config.toml
model = "encoder-decoder audio transcriber"
encoder_activation = "relu"
encoder_kernel_size = 5
encoder_rnn_layers = 4
decoder_activation = "gelu"
decoder_bias = "qkv"
decoder_parallel_block = false
decoder_prefix_bidirectional = false
decoder_tie_embeddings = false
adamw_weight_decay_other_params = 0
Rows from block 4 of the audio encoder, named by matrix and row number. Each number is 200 + 40 x the weight over its row's rms, rounded and kept within 0 to 999. All counts start at 0. After the name is the row's rms in percent of the matrix's.
# weight_hh_l0: GRU recurrent weights (gates r, z, n stacked) (encoder.rnn.1.rnn.weight_hh_l0, 768x256), inputs 172-255
weight_hh_l0.248,110,182,171,236,177,254,214,160,177,137,128,171,291,268,192,188,161,179,221,203,202,190,310,201,176,180,284,169,125,212,169,193,206,257,279,201,260,175,189,197,103,185,137,237,200,178,143,234,180,268,201,238,233,251,212,186,212,215,272,226,157,236,226,213,298,213,187,204,196,176,192,127,242,213,124,251,136,195,254,252,216,161,213,212,164
weight_hh_l0.249,107,150,242,154,176,186,171,194,247,201,159,272,211,280,235,228,159,192,161,158,196,144,183,183,145,204,225,210,166,186,159,129,205,209,172,259,179,161,204,263,242,182,228,185,124,185,246,165,187,185,297,131,202,212,212,188,238,198,209,173,134,209,117,195,185,217,179,216,126,257,209,197,235,138,184,194,251,223,167,243,217,279,241,121,272
weight_hh_l0.250,104,249,169,224,246,182,222,159,258,183,289,233,132,238,256,229,200,136,182,189,211,127,169,131,205,274,219,232,255,217,266,208,232,156,137,279,208,214,215,166,132,224,205,268,286,159,235,309,264,136,237,221,224,238,207,162,202,232,131,160,206,289,210,158,205,156,218,223,226,179,201,215,173,236,245,218,266,191,254,249,202,163,137,273,208
weight_hh_l0.251,104,127,249,205,156,167,260,200,146,241,184,174,249,160,213,184,259,173,217,260,164,224,199,258,141,187,267,160,193,243,236,121,222,193,288,248,201,176,247,210,134,236,169,190,231,131,246,198,234,178,250,232,157,196,219,209,201,177,137,168,202,232,180,237,235,212,191,219,141,204,212,156,232,145,149,241,269,254,198,244,134,237,194,170,283
weight_hh_l0.252,106,245,170,227,173,246,220,195,234,219,209,234,278,200,246,196,204,185,146,218,207,188,273,245,228,230,159,266,156,226,209,208,191,144,189,249,210,220,219,216,197,176,212,177,229,218,242,205,218,173,172,183,236,184,244,202,171,235,134,205,200,220,247,217,238,245,170,287,188,118,263,191,183,177,171,203,253,199,157,222,238,267,211,151,279
weight_hh_l0.253,099,265,200,213,243,191,148,148,213,238,150,189,277,210,120,198,148,174,203,174,224,152,205,196,137,166,186,201,244,256,222,192,229,262,203,257,175,130,188,119,194,169,249,207,149,200,208,204,144,207,208,179,173,117,127,233,273,170,202,214,120,143,253,230,212,246,222,134,177,244,156,181,186,205,180,274,245,255,198,166,226,203,134,268,221
weight_hh_l0.254,092,150,145,160,164,222,240,89,161,146,191,235,217,209,186,129,151,254,203,237,250,234,254,269,137,131,230,177,168,257,147,213,174,231,297,278,202,216,179,181,209,164,157,319,225,201,244,174,237,184,279,136,166,179,213,148,173,215,212,226,248,221,196,151,185,153,181,185,174,231,201,143,158,174,239,158,215,190,200,207,162,221,198,175,174
weight_hh_l0.255,092,200,232,127,241,172,286,223,262,214,222,225,240,211,149,153,168,207,208,233,237,200,250,191,110,176,172,249,204,271,226,229,188,199,170,126,213,213,242,194,248,195,230,206,222,237,261,227,172,232,211,260,121,117,176,176,234,228,260,167,167,244,178,205,166,174,182,158,151,234,269,208,175,261,238,234,254,175,204,191,139,158,192,266,81
weight_hh_l0.256,095,238,113,219,134,275,244,149,258,187,212,185,229,217,195,149,212,224,207,211,215,220,254,168,157,128,205,191,207,180,248,164,163,197,239,217,173,242,126,253,201,148,269,198,193,222,278,201,174,199,259,175,143,132,150,209,224,162,279,217,130,217,176,155,245,239,219,202,152,186,202,207,237,205,176,183,192,143,220,235,157,211,192,255,208
weight_hh_l0.257,100,256,223,220,199,311,173,261,217,177,148,236,239,153,202,153,179,221,217,218,178,158,259,234,206,207,174,175,177,161,147,161,151,264,144,230,203,208,203,156,186,227,178,182,226,213,216,216,263,132,234,231,173,223,259,143,158,199,151,234,238,235,200,143,146,187,245,218,192,192,233,223,127,286,251,224,168,206,141,173,246,205,217,163,202
weight_hh_l0.258,095,289,223,193,245,193,257,216,209,203,252,245,241,179,226,205,201,252,211,168,246,124,172,139,201,241,175,284,215,160,207,174,204,186,214,266,252,114,216,207,216,278,207,183,276,229,178,176,194,201,237,239,130,189,148,180,155,256,158,129,190,218,246,195,124,270,189,166,166,175,237,217,173,168,134,201,191,212,198,224,110,216,97,223,212
weight_hh_l0.259,105,179,172,118,218,215,179,233,281,179,258,244,245,249,226,241,254,164,195,157,185,133,183,198,182,178,260,267,186,222,207,151,212,201,160,162,276,217,179,197,159,171,185,167,111,154,244,176,225,195,178,181,280,222,203,252,173,199,109,224,188,196,205,177,256,119,282,153,226,138,206,199,182,253,173,199,254,243,223,222,261,225,173,146,253
weight_hh_l0.260,100,248,201,243,167,200,93,136,130,234,188,221,179,243,216,253,232,158,234,217,147,183,269,254,268,217,259,159,182,260,238,181,280,239,239,228,102,194,216,190,231,174,187,219,202,211,190,171,159,204,213,190,297,210,229,139,282,160,224,251,165,168,188,205,196,104,222,214,184,226,229,200,167,127,207,119,171,178,265,163,169,261,139,164,160
weight_hh_l0.261,104,151,146,195,171,223,214,233,249,170,245,210,145,186,249,266,139,204,182,91,188,238,290,143,267,226,218,148,183,238,188,216,231,243,227,225,154,260,133,211,195,214,195,230,173,228,209,221,264,201,242,165,248,186,216,175,225,159,122,158,224,177,202,198,189,171,284,230,261,181,256,182,204,256,175,231,226,208,227,141,139,205,191,186,266
weight_hh_l0.262,096,214,175,215,235,274,182,231,137,189,170,205,190,173,177,230,222,306,200,168,184,279,186,116,161,208,222,239,250,228,133,211,205,164,135,232,173,196,168,225,182,194,182,264,264,190,295,240,233,234,207,234,224,206,190,212,145,214,217,165,178,238,263,223,165,224,216,143,227,186,143,213,127,171,170,279,178,175,207,267,146,206,189,204,210
weight_hh_l0.263,097,119,219,154,205,166,243,121,156,207,238,205,94,155,202,121,278,204,152,160,207,231,224,197,187,203,214,177,156,180,215,231,185,256,169,221,220,229,151,225,205,151,238,140,282,183,144,236,250,187,234,150,246,141,180,184,181,191,197,160,142,249,154,240,297,129,268,201,172,188,219,259,208,252,214,168,241,161,290,250,212,238,158,216,177
weight_hh_l0.264,104,165,139,182,138,151,248,127,194,122,171,227,157,180,243,217,258,227,189,273,227,193,272,204,201,238,145,216,198,234,168,233,116,201,106,223,212,186,222,232,210,230,167,191,249,228,198,198,193,143,229,190,250,255,248,183,222,246,124,239,188,220,183,238,163,259,179,186,256,181,276,179,228,176,201,227,188,169,142,224,165,260,190,203,265
weight_hh_l0.265,090,172,212,279,237,264,228,258,165,152,169,199,188,190,172,184,240,186,128,160,157,199,209,202,191,114,296,248,244,139,197,201,220,153,143,212,234,242,238,178,210,211,185,170,203,228,234,188,213,168,239,164,220,202,210,120,181,205,267,193,267,241,221,168,194,238,167,215,206,202,219,242,218,232,162,204,208,229,219,226,79,177,211,174,151
weight_hh_l0.266,104,165,176,142,128,138,238,213,176,234,176,186,221,209,195,184,208,232,215,210,223,224,255,155,195,233,232,201,288,178,218,158,127,217,223,229,262,244,205,191,266,199,177,119,215,154,95,231,214,217,145,166,142,203,225,242,227,202,231,213,170,215,173,240,169,272,159,225,192,223,230,203,225,199,257,172,181,172,129,186,182,221,99,195,196
weight_hh_l0.267,097,210,231,226,212,259,161,143,239,249,174,248,184,186,215,200,230,206,233,139,238,221,196,130,256,223,195,168,192,131,275,201,218,274,199,224,179,177,221,282,185,224,219,178,213,190,170,226,270,71,196,112,241,144,154,222,189,195,216,183,184,213,214,178,146,291,279,186,140,177,205,250,238,195,248,209,227,226,193,146,211,166,181,227,143
weight_hh_l0.268,101,253,272,169,140,213,154,187,104,212,233,227,201,294,170,148,192,228,198,195,213,282,265,194,123,169,143,228,283,172,204,185,160,213,198,143,188,204,205,248,203,262,209,238,143,199,139,251,204,206,219,227,241,196,202,203,225,192,226,228,194,203,114,100,181,180,159,213,228,150,214,242,254,151,226,218,250,237,182,263,205,186,183,242,251
weight_hh_l0.269,103,129,224,231,235,185,167,140,166,174,151,157,242,260,220,151,241,227,207,207,170,143,146,185,224,209,226,221,184,195,221,169,181,217,187,172,172,141,198,215,188,151,239,223,231,259,242,219,135,188,199,246,140,145,243,193,177,268,264,232,163,226,252,161,199,269,166,207,229,215,213,221,153,194,140,194,189,195,143,180,271,171,159,186,216
weight_hh_l0.270,097,252,239,235,207,183,165,181,202,204,249,157,212,126,203,226,149,235,224,155,194,187,306,193,144,178,219,180,226,171,248,87,245,247,203,179,202,258,145,219,251,162,155,241,153,189,213,174,160,213,202,217,176,197,125,164,226,196,223,206,167,235,197,154,216,202,196,185,230,185,233,250,182,235,96,184,258,136,219,155,205,162,178,184,240
weight_hh_l0.271,094,181,144,205,234,244,139,217,199,198,279,194,198,220,134,194,136,205,209,211,213,187,198,162,260,156,243,297,230,147,176,186,162,205,137,204,221,196,193,183,131,248,228,182,176,243,264,163,183,194,308,240,235,130,143,172,136,224,210,284,230,155,147,267,239,187,222,231,171,205,292,223,227,150,195,217,215,263,235,239,200,154,119,220,213
weight_hh_l0.272,103,164,188,132,235,131,188,126,261,218,160,174,154,207,179,224,216,234,162,264,280,238,197,204,100,169,130,174,162,150,184,191,190,265,191,196,260,200,195,165,156,189,176,191,259,248,261,203,230,182,156,113,210,220,167,214,220,192,225,213,166,277,150,120,247,235,167,254,225,162,216,181,115,161,121,255,211,184,207,269,259,175,124,234,177
weight_hh_l0.273,099,169,278,176,185,293,242,214,224,212,218,229,175,143,230,162,172,156,164,154,194,247,179,242,97,259,208,164,275,243,247,204,146,227,171,163,173,188,143,185,236,129,117,250,217,251,242,187,162,120,147,168,127,157,279,182,225,245,234,212,175,203,210,200,204,149,184,136,208,175,197,242,175,159,182,177,128,198,170,188,248,301,250,225,236
weight_hh_l0.274,088,164,208,197,177,115,207,167,219,183,187,168,222,192,174,213,127,174,225,201,201,217,169,234,169,188,155,160,190,189,136,147,259,222,223,204,183,230,180,182,217,214,182,210,221,218,132,170,262,184,194,108,200,224,277,107,187,177,211,150,206,223,146,175,191,230,146,129,234,195,231,197,222,186,238,254,235,206,203,284,126,186,193,211,153
weight_hh_l0.275,101,121,225,248,135,201,223,146,219,248,219,182,228,201,232,215,305,257,186,180,168,179,259,201,198,239,165,191,217,169,204,211,162,232,297,268,187,176,199,243,167,261,221,181,162,201,274,171,219,197,199,158,176,182,219,217,176,98,263,214,257,236,193,142,161,231,191,222,187,222,222,159,154,236,264,283,209,177,136,160,137,277,211,150,228
weight_hh_l0.276,095,122,106,221,201,252,162,209,261,167,183,202,228,223,262,183,186,222,164,213,216,193,173,224,213,232,234,147,175,159,145,226,182,202,169,262,161,150,184,205,247,194,173,189,184,195,164,129,150,223,241,204,244,225,207,191,250,131,189,271,212,235,182,229,68,242,278,201,177,167,222,263,210,154,216,221,245,143,225,139,268,213,190,217,187
weight_hh_l0.277,097,164,171,251,150,168,239,232,234,138,200,220,148,200,184,188,186,250,181,230,240,179,170,197,184,162,212,178,226,167,248,199,247,190,185,200,220,153,142,227,177,245,269,227,133,176,261,192,186,175,181,199,188,132,246,158,239,162,127,196,204,252,183,191,199,194,217,195,112,143,198,208,186,142,240,235,209,191,153,232,235,162,318,209,220
weight_hh_l0.278,100,229,121,220,221,302,187,207,136,177,216,230,137,201,200,229,103,122,218,225,242,210,180,146,220,223,248,157,261,235,191,157,182,228,247,158,222,189,199,241,144,162,141,246,151,147,206,224,164,163,204,233,269,242,164,249,183,240,256,227,108,261,214,206,231,332,167,242,250,251,198,210,173,256,216,219,162,188,232,227,137,227,191,197,237
weight_hh_l0.279,094,209,238,234,192,183,258,215,189,227,192,254,211,209,196,98,174,152,166,192,152,272,154,261,197,190,170,188,167,122,222,156,171,257,194,147,144,231,184,204,218,232,193,239,149,223,164,201,191,272,295,207,229,204,193,237,192,112,208,183,129,266,239,183,167,194,175,218,266,220,280,220,183,173,190,224,160,237,206,186,176,151,199,164,258
weight_hh_l0.280,096,197,193,166,205,192,268,235,205,138,186,150,185,164,200,224,175,168,192,166,182,148,230,208,224,195,157,289,198,157,189,175,197,254,193,205,168,188,243,178,180,210,169,190,196,183,184,249,221,204,262,247,184,238,245,183,172,267,278,256,300,207,218,238,194,178,182,140,214,181,190,222,231,204,218,118,237,148,203,212,227,126,263,181,250
weight_hh_l0.281,100,268,195,193,211,118,128,212,174,76,163,268,177,190,214,143,115,173,218,172,251,272,214,212,185,170,164,182,277,233,215,181,175,213,258,137,262,152,250,206,247,212,162,140,201,235,142,187,198,224,240,108,293,223,199,187,191,208,212,244,153,192,201,239,230,239,187,225,171,229,221,153,219,173,174,196,174,249,207,228,195,186,231,207,134
weight_hh_l0.282,099,240,164,135,155,239,144,197,182,173,293,220,217,181,240,229,185,154,162,220,194,206,172,219,205,214,230,223,236,197,203,208,199,183,255,267,211,283,236,196,248,218,160,180,286,211,173,104,139,185,181,158,220,116,203,237,178,223,199,239,238,268,160,221,160,199,220,208,104,265,208,201,178,165,176,163,291,177,188,125,165,248,226,176,240
weight_hh_l0.283,102,146,260,137,142,247,315,157,231,152,221,129,249,172,260,196,224,196,294,147,160,207,210,221,231,212,189,194,213,213,150,188,246,181,251,220,183,284,199,188,253,187,189,203,245,228,250,253,164,217,285,228,162,161,232,267,188,224,185,216,145,224,182,204,199,207,118,236,148,170,168,206,187,196,253,248,182,200,156,205,230,205,229,215,175
weight_hh_l0.284,092,141,236,177,269,155,255,212,208,233,161,167,153,176,275,181,251,205,158,161,182,158,259,99,266,220,200,180,182,229,170,227,173,171,123,191,220,246,167,170,134,155,164,162,233,251,161,137,286,259,217,198,169,217,200,214,219,265,215,149,176,152,217,151,193,171,228,269,203,232,228,302,271,141,183,188,209,290,200,191,135,149,247,131,296
weight_hh_l0.285,095,183,194,181,208,224,275,199,167,246,159,190,186,179,271,231,209,265,252,219,216,209,208,174,188,162,175,189,263,286,195,132,195,140,206,235,173,176,227,218,147,205,119,240,197,230,174,189,181,204,170,178,276,174,234,128,235,263,196,175,231,203,226,314,189,224,185,187,231,169,239,236,293,173,256,132,186,286,102,160,174,175,145,198,191
weight_hh_l0.286,101,238,257,161,240,229,233,210,197,164,192,225,231,186,165,162,202,185,251,226,190,190,182,185,221,162,254,187,203,238,252,228,213,180,213,232,202,176,208,327,174,217,209,183,160,115,248,167,297,240,256,245,199,213,209,165,135,176,178,229,148,208,231,178,212,249,226,210,207,212,160,229,227,144,228,244,222,245,258,225,144,213,164,149,220
weight_hh_l0.287,098,143,175,236,222,207,215,137,171,205,211,255,269,211,262,230,201,224,198,183,172,204,250,239,238,211,234,262,261,219,180,245,213,245,231,251,239,287,204,191,171,256,218,227,224,237,155,219,216,261,261,226,209,197,243,150,234,186,227,217,141,249,114,204,194,209,268,233,195,268,209,203,177,205,228,137,210,129,212,200,230,196,152,250,138
weight_hh_l0.288,099,224,260,235,221,226,229,238,196,229,212,209,205,128,236,209,247,244,276,179,219,203,110,185,194,210,182,204,229,190,126,247,216,179,256,158,219,174,244,233,227,147,197,189,178,209,180,284,144,227,239,218,233,183,154,137,190,211,274,235,216,261,162,195,190,257,201,187,91,204,135,185,204,216,220,214,201,173,159,209,257,212,147,151,252
weight_hh_l0.289,104,258,190,153,205,169,221,244,243,119,231,187,203,151,178,198,218,209,226,251,223,271,191,225,209,225,154,124,248,163,158,253,253,209,284,146,166,153,125,155,243,215,185,162,252,222,216,141,256,270,154,163,177,219,159,207,156,218,158,194,232,152,150,232,204,167,258,232,134,201,244,212,173,199,212,230,190,230,161,197,115,164,154,177,140
weight_hh_l0.290,107,273,138,233,244,197,121,164,236,158,193,165,198,153,270,229,207,152,124,256,168,173,209,192,256,220,170,128,203,176,156,145,221,153,206,249,280,135,230,189,229,205,169,210,259,168,225,183,142,272,220,245,211,156,153,191,208,196,206,220,222,260,111,199,155,179,264,151,184,188,186,251,259,200,206,190,248,203,137,157,196,236,272,179,185
weight_hh_l0.291,094,172,188,242,197,171,104,196,142,134,230,247,178,140,232,141,186,187,202,234,112,229,188,246,163,226,218,200,149,236,154,150,178,183,174,149,216,163,204,230,218,143,180,190,236,168,217,277,193,214,155,254,274,221,178,236,208,248,205,279,192,172,278,149,207,263,223,153,212,234,199,217,234,205,260,189,176,229,171,195,183,205,235,173,240
weight_hh_l0.292,104,221,187,195,201,193,268,228,173,134,189,216,195,209,190,185,245,286,239,144,239,172,207,219,225,215,159,157,84,245,187,206,180,191,151,188,248,184,159,222,216,266,185,201,218,188,284,211,203,284,158,210,216,208,163,139,215,241,195,183,160,242,141,214,241,229,163,223,261,211,214,190,161,147,124,212,250,261,201,250,183,176,224,260,226
weight_hh_l0.293,102,257,109,231,179,160,160,249,180,236,251,145,243,160,166,198,137,209,191,254,182,228,201,170,236,201,181,233,113,217,183,226,200,202,201,181,115,205,218,281,202,195,201,201,264,220,213,237,204,165,201,165,203,199,138,227,230,224,200,208,233,164,147,174,209,166,251,278,181,153,201,165,233,132,195,148,227,139,189,229,168,169,216,304,183
weight_hh_l0.294,096,220,139,206,160,205,192,204,146,255,213,107,223,161,233,131,162,157,213,149,273,286,209,200,254,212,193,171,255,175,144,146,207,214,180,159,201,176,150,188,205,210,164,256,233,226,208,233,237,167,181,180,219,200,166,170,187,167,207,226,120,207,130,193,187,270,276,219,218,229,246,244,169,169,160,220,219,250,129,186,211,155,242,189,278
weight_hh_l0.295,099,160,184,210,196,154,244,162,207,232,190,216,277,220,184,200,238,219,229,204,167,134,195,174,163,157,191,207,131,252,213,162,268,229,190,163,196,164,190,176,192,226,158,231,173,172,232,260,99,244,213,121,166,236,89,235,171,220,223,189,210,259,196,172,141,121,218,158,200,253,222,250,203,263,246,141,206,226,172,208,196,193,173,231,170
weight_hh_l0.296,097,188,150,269,231,173,208,190,186,164,255,108,230,170,217,194,224,203,140,242,162,144,139,195,189,248,157,204,248,252,245,229,316,177,180,296,133,240,260,174,214,154,233,225,204,243,143,264,177,169,259,288,258,196,159,202,272,208,113,229,156,234,146,216,175,195,167,243,179,193,205,170,237,145,223,180,222,155,155,222,148,165,231,232,190
weight_hh_l0.297,105,211,148,191,128,216,152,200,204,170,184,258,230,150,253,199,181,211,162,226,172,183,241,168,170,250,111,192,257,208,176,209,189,173,136,160,200,188,206,211,142,236,202,285,183,230,166,174,262,246,152,266,208,203,197,189,127,177,186,248,230,261,240,263,212,227,234,239,220,85,142,230,229,145,175,280,184,137,255,265,155,240,124,227,198
weight_hh_l0.298,099,209,198,187,163,217,169,201,120,176,169,225,217,225,186,211,194,172,223,231,216,260,251,109,230,215,149,194,176,255,204,138,219,173,166,205,202,244,300,188,233,198,161,153,199,167,221,196,163,189,154,227,177,262,139,227,284,175,216,227,162,178,198,196,186,206,149,147,202,198,247,221,224,226,241,218,190,223,235,187,139,178,189,202,230
weight_hh_l0.299,102,158,197,288,173,164,182,146,179,192,206,209,227,151,218,251,242,200,246,161,210,191,218,183,191,223,183,255,198,173,86,229,273,169,233,185,233,179,208,230,153,223,183,141,202,169,229,176,229,262,174,239,169,149,213,163,232,164,213,251,157,230,141,119,126,217,175,233,171,233,208,250,284,103,204,268,189,223,217,217,172,119,105,183,197
weight_hh_l0.300,092,176,165,170,162,204,246,192,213,227,240,175,172,241,221,205,178,258,186,212,220,144,200,141,196,187,227,206,225,192,224,193,223,161,172,158,235,180,174,236,199,207,176,193,269,144,210,216,162,183,257,249,206,196,212,166,245,246,215,213,127,191,140,217,210,171,275,241,153,215,212,261,115,217,160,250,148,272,120,169,201,188,261,199,252
weight_hh_l0.301,096,211,166,252,210,211,235,212,181,205,198,167,186,173,244,239,151,152,143,247,236,236,289,172,164,101,184,223,246,196,201,217,324,156,256,179,192,136,197,241,167,227,177,191,168,160,263,208,208,168,205,232,194,165,155,146,188,297,186,227,127,158,191,177,159,244,191,208,158,158,151,201,147,186,187,214,198,161,223,195,197,255,116,204,207
weight_hh_l0.302,101,194,213,162,193,243,205,172,250,261,212,218,160,126,206,136,230,214,228,172,233,170,255,223,186,227,213,263,183,160,148,182,245,212,177,113,156,183,262,219,192,171,218,200,268,254,242,191,221,196,220,229,275,215,193,132,274,227,134,160,201,244,161,238,180,183,102,193,157,159,172,222,181,179,170,215,267,226,190,224,196,188,221,221,315
weight_hh_l0.303,096,123,205,228,179,249,204,147,220,197,193,230,161,280,204,200,158,193,258,288,247,216,141,222,170,144,204,245,255,245,229,183,140,195,197,164,193,153,190,173,205,210,224,197,272,122,167,211,216,117,234,220,195,189,147,164,132,228,110,233,262,238,180,185,259,252,188,216,160,182,206,176,214,241,231,248,225,212,247,242,178,249,172,124,248
weight_hh_l0.304,107,229,218,252,199,280,214,197,229,190,252,173,188,255,173,184,229,198,209,212,184,166,210,188,216,150,193,86,197,239,236,201,210,172,260,220,219,272,171,301,213,270,129,170,211,213,200,145,228,172,225,195,156,254,198,190,153,142,245,281,137,179,213,219,216,157,260,189,137,249,206,141,248,201,169,251,242,212,262,237,193,120,126,259,235
weight_hh_l0.305,099,192,219,199,97,210,214,171,190,231,250,273,152,180,178,183,174,202,240,249,135,216,198,263,226,189,269,210,147,170,158,253,192,223,169,211,227,232,216,175,223,190,183,211,289,162,215,219,164,157,215,209,162,191,198,153,225,257,154,271,153,174,223,275,271,93,254,218,203,155,218,156,199,180,147,208,122,174,119,153,208,167,176,177,220
weight_hh_l0.306,092,193,213,250,207,178,278,198,239,136,199,231,220,239,225,224,226,229,146,189,143,150,264,246,262,279,270,217,182,143,229,205,219,175,176,148,184,121,201,201,234,234,200,248,173,177,202,261,135,167,182,176,186,194,227,263,169,210,230,257,185,239,242,190,191,297,235,249,208,231,201,262,178,201,174,145,221,164,201,190,259,272,209,204,185
weight_hh_l0.307,087,209,164,181,108,210,134,173,150,178,178,165,194,200,183,245,167,246,187,150,102,207,257,168,269,147,214,150,220,186,200,244,151,236,185,195,185,147,251,270,198,300,222,166,138,150,147,230,160,174,244,231,225,229,223,221,193,182,233,153,165,188,185,141,207,194,140,150,153,176,177,172,176,222,169,245,137,234,204,233,169,233,176,190,153
weight_hh_l0.308,101,196,258,199,211,233,178,224,177,170,229,262,200,183,185,217,207,170,191,269,234,209,181,210,247,226,188,164,215,175,162,153,135,211,232,172,220,177,185,198,260,172,192,181,255,229,221,191,128,234,230,183,195,186,132,148,184,240,164,175,236,254,146,184,201,170,244,231,218,176,218,251,183,158,214,117,192,231,122,212,159,227,184,259,243
weight_hh_l0.309,094,209,140,230,155,193,208,227,227,157,119,241,214,226,239,208,243,195,145,235,245,244,229,214,213,174,184,157,188,165,182,160,229,211,240,170,177,242,194,203,188,181,231,143,222,223,145,209,194,179,182,249,195,155,186,210,102,202,191,225,218,231,261,218,234,233,155,161,161,190,204,167,184,232,205,251,120,224,243,193,199,186,168,306,228
weight_hh_l0.310,099,179,203,209,168,191,196,154,231,203,217,252,216,169,243,260,156,195,202,109,160,162,195,231,194,214,167,165,167,238,189,243,251,220,187,177,216,152,218,193,252,204,232,160,256,232,157,172,181,150,196,235,202,121,154,160,224,251,102,174,166,162,221,218,240,191,254,205,254,193,213,272,209,243,169,263,204,179,203,273,204,240,270,184,193
weight_hh_l0.311,094,158,191,225,175,177,203,229,220,133,223,239,175,230,170,206,198,216,119,238,189,254,183,199,184,187,162,187,161,163,169,250,185,208,156,190,196,246,171,262,259,267,225,153,240,188,226,189,239,217,224,224,146,214,155,198,178,151,136,204,271,289,179,132,145,209,260,236,136,220,172,208,315,259,218,220,199,146,174,214,233,245,158,242,194
weight_hh_l0.312,100,233,180,250,231,129,188,187,205,227,187,214,207,129,186,243,216,127,192,189,248,237,214,148,178,177,235,216,229,195,221,181,161,230,265,141,241,182,259,191,204,203,227,251,215,100,237,258,203,183,242,173,242,192,186,243,200,224,127,218,242,262,205,206,201,262,243,196,271,199,203,242,287,163,178,189,201,159,128,171,176,177,239,270,177
weight_hh_l0.313,106,282,178,226,233,174,189,220,210,244,178,264,227,204,256,207,239,129,157,204,222,199,214,265,185,195,183,159,151,253,189,103,134,185,211,185,193,209,208,198,207,173,197,208,204,220,180,222,264,229,263,276,131,236,199,148,171,249,156,188,233,120,189,129,194,206,207,228,186,203,149,261,181,187,232,244,230,188,164,177,120,182,164,211,233
weight_hh_l0.314,099,234,183,181,166,178,189,178,129,120,271,203,199,224,209,205,218,242,187,195,186,257,266,181,190,190,189,189,179,182,177,239,194,253,135,161,224,203,236,239,237,220,168,148,186,175,196,261,201,191,171,186,196,145,216,226,187,99,198,258,232,158,183,161,197,214,225,162,164,190,189,175,201,223,175,179,148,279,202,183,224,235,140,162,286
weight_hh_l0.315,103,181,210,132,212,160,231,138,300,172,205,241,217,178,223,202,232,161,161,252,161,213,143,278,121,167,168,263,216,222,296,193,176,114,164,225,228,177,205,143,241,177,276,146,214,163,223,151,174,149,229,146,225,186,123,239,138,190,190,219,228,148,130,183,111,234,227,241,149,241,176,241,155,209,219,175,166,177,139,221,226,226,145,221,273
weight_hh_l0.316,093,178,226,178,159,217,234,188,168,196,193,153,201,120,208,168,205,143,234,260,196,192,167,208,226,183,127,169,183,238,214,195,212,205,155,280,227,267,245,209,160,245,257,147,211,207,198,235,235,239,130,198,250,188,190,220,160,213,164,229,209,223,147,187,213,180,196,203,249,203,187,243,236,160,212,203,132,187,243,152,158,134,146,201,198
weight_hh_l0.317,100,238,169,237,120,167,224,189,150,197,138,278,225,229,201,221,197,240,125,234,277,240,228,214,197,246,194,188,172,222,215,105,205,188,212,233,279,218,212,183,226,302,200,168,199,211,279,246,174,218,170,202,169,216,226,138,210,137,197,145,147,202,185,225,173,255,301,161,259,156,162,273,257,203,166,192,174,168,256,143,160,223,164,139,186
weight_hh_l0.318,098,152,235,186,167,186,214,259,218,215,186,144,196,216,203,242,161,171,225,218,163,146,154,178,161,188,217,182,216,247,123,244,221,217,206,212,237,206,200,166,247,234,239,143,203,148,196,222,155,228,211,253,153,111,267,263,265,260,187,142,169,220,237,268,227,229,169,206,198,201,209,224,161,150,217,166,175,230,147,239,245,217,160,210,201
weight_hh_l0.319,095,225,236,203,232,174,191,213,160,150,245,196,226,230,208,217,140,238,210,269,247,154,197,232,226,237,199,221,236,179,186,155,205,281,245,232,137,218,160,239,235,178,183,162,225,175,255,170,150,190,151,167,204,88,194,180,246,174,226,230,158,230,256,158,199,125,187,166,257,197,142,254,157,189,207,303,250,166,204,208,206,175,139,209,205
weight_hh_l0.320,097,196,270,214,258,157,216,137,220,244,204,196,162,105,198,180,176,249,215,292,182,223,247,223,252,188,157,153,183,207,248,180,208,233,182,184,209,159,210,216,168,232,137,249,250,198,179,152,210,206,256,205,153,207,229,146,250,138,249,224,211,241,176,158,223,263,129,228,200,213,183,113,175,170,208,279,253,186,116,269,207,236,134,199,147
weight_hh_l0.321,103,182,180,271,222,174,219,281,235,200,209,196,172,225,216,172,206,167,193,224,208,214,242,238,160,218,174,160,203,165,226,175,254,155,220,266,242,243,228,234,220,169,198,212,167,158,122,211,149,205,216,197,216,275,154,168,210,186,192,209,184,177,198,247,233,216,269,188,203,186,180,263,139,134,163,181,177,225,141,114,170,255,144,207,263
weight_hh_l0.322,097,224,203,297,189,246,236,229,228,241,224,276,177,126,218,242,167,192,205,160,192,265,229,236,158,210,210,237,201,169,173,221,201,201,213,238,225,247,249,260,172,223,195,179,164,188,188,240,187,293,194,176,252,235,258,111,174,250,150,201,199,210,170,186,145,206,167,193,174,234,247,173,235,166,164,233,255,118,212,203,231,177,253,189,229
weight_hh_l0.323,099,292,153,245,287,136,238,180,194,255,160,185,198,141,208,210,269,227,254,221,169,188,282,257,163,196,193,218,239,145,181,150,276,148,170,181,104,258,226,167,156,209,202,218,165,140,266,145,198,178,235,194,194,201,205,136,241,219,173,240,227,148,180,169,172,170,262,116,239,184,191,263,207,202,241,298,239,140,206,197,216,184,198,152,149
weight_hh_l0.324,092,188,143,291,191,248,194,221,189,229,181,227,175,204,222,200,178,262,200,115,251,195,160,133,198,232,202,189,222,212,159,215,157,240,259,69,217,186,221,202,194,228,121,142,234,226,225,261,228,140,146,197,185,218,212,183,192,202,149,235,143,215,191,215,205,219,237,272,207,239,262,283,216,202,146,178,181,162,181,227,140,201,230,215,245
weight_hh_l0.325,103,262,165,207,235,161,229,238,218,209,228,232,259,247,234,147,197,249,172,241,161,116,103,176,147,224,219,231,252,158,231,158,188,201,220,185,189,183,217,172,155,125,189,189,192,118,203,249,208,183,177,234,226,134,150,214,258,204,249,179,211,224,144,178,224,226,208,170,190,196,204,220,237,155,251,160,223,144,107,120,222,198,212,255,141
weight_hh_l0.326,104,205,179,184,159,178,241,191,184,206,206,179,175,193,235,201,197,210,152,248,133,174,279,128,243,180,166,250,218,175,165,200,221,186,186,266,189,178,166,277,210,201,241,161,189,135,171,180,146,108,171,190,228,241,243,232,189,260,132,225,169,186,142,213,185,210,289,249,156,201,197,300,195,117,211,150,188,169,124,206,204,155,216,222,221
weight_hh_l0.327,104,224,199,161,234,193,250,125,206,217,181,205,203,196,209,129,263,128,138,213,286,235,222,169,294,235,162,189,221,149,200,172,156,149,255,185,173,185,172,212,162,230,220,128,237,208,193,176,202,126,220,165,264,246,198,203,196,211,171,213,195,173,218,210,139,284,241,216,138,161,153,237,205,221,232,144,144,245,190,192,149,233,221,255,228
weight_hh_l0.328,098,222,195,243,168,182,180,250,207,176,154,206,188,211,210,157,202,156,271,197,199,204,175,162,269,193,216,154,212,128,226,139,267,199,165,153,245,155,239,226,246,163,128,117,159,180,193,151,243,171,144,220,224,195,202,146,160,256,154,227,249,223,203,132,190,134,161,184,225,186,196,204,211,233,172,184,118,194,231,190,169,229,279,175,184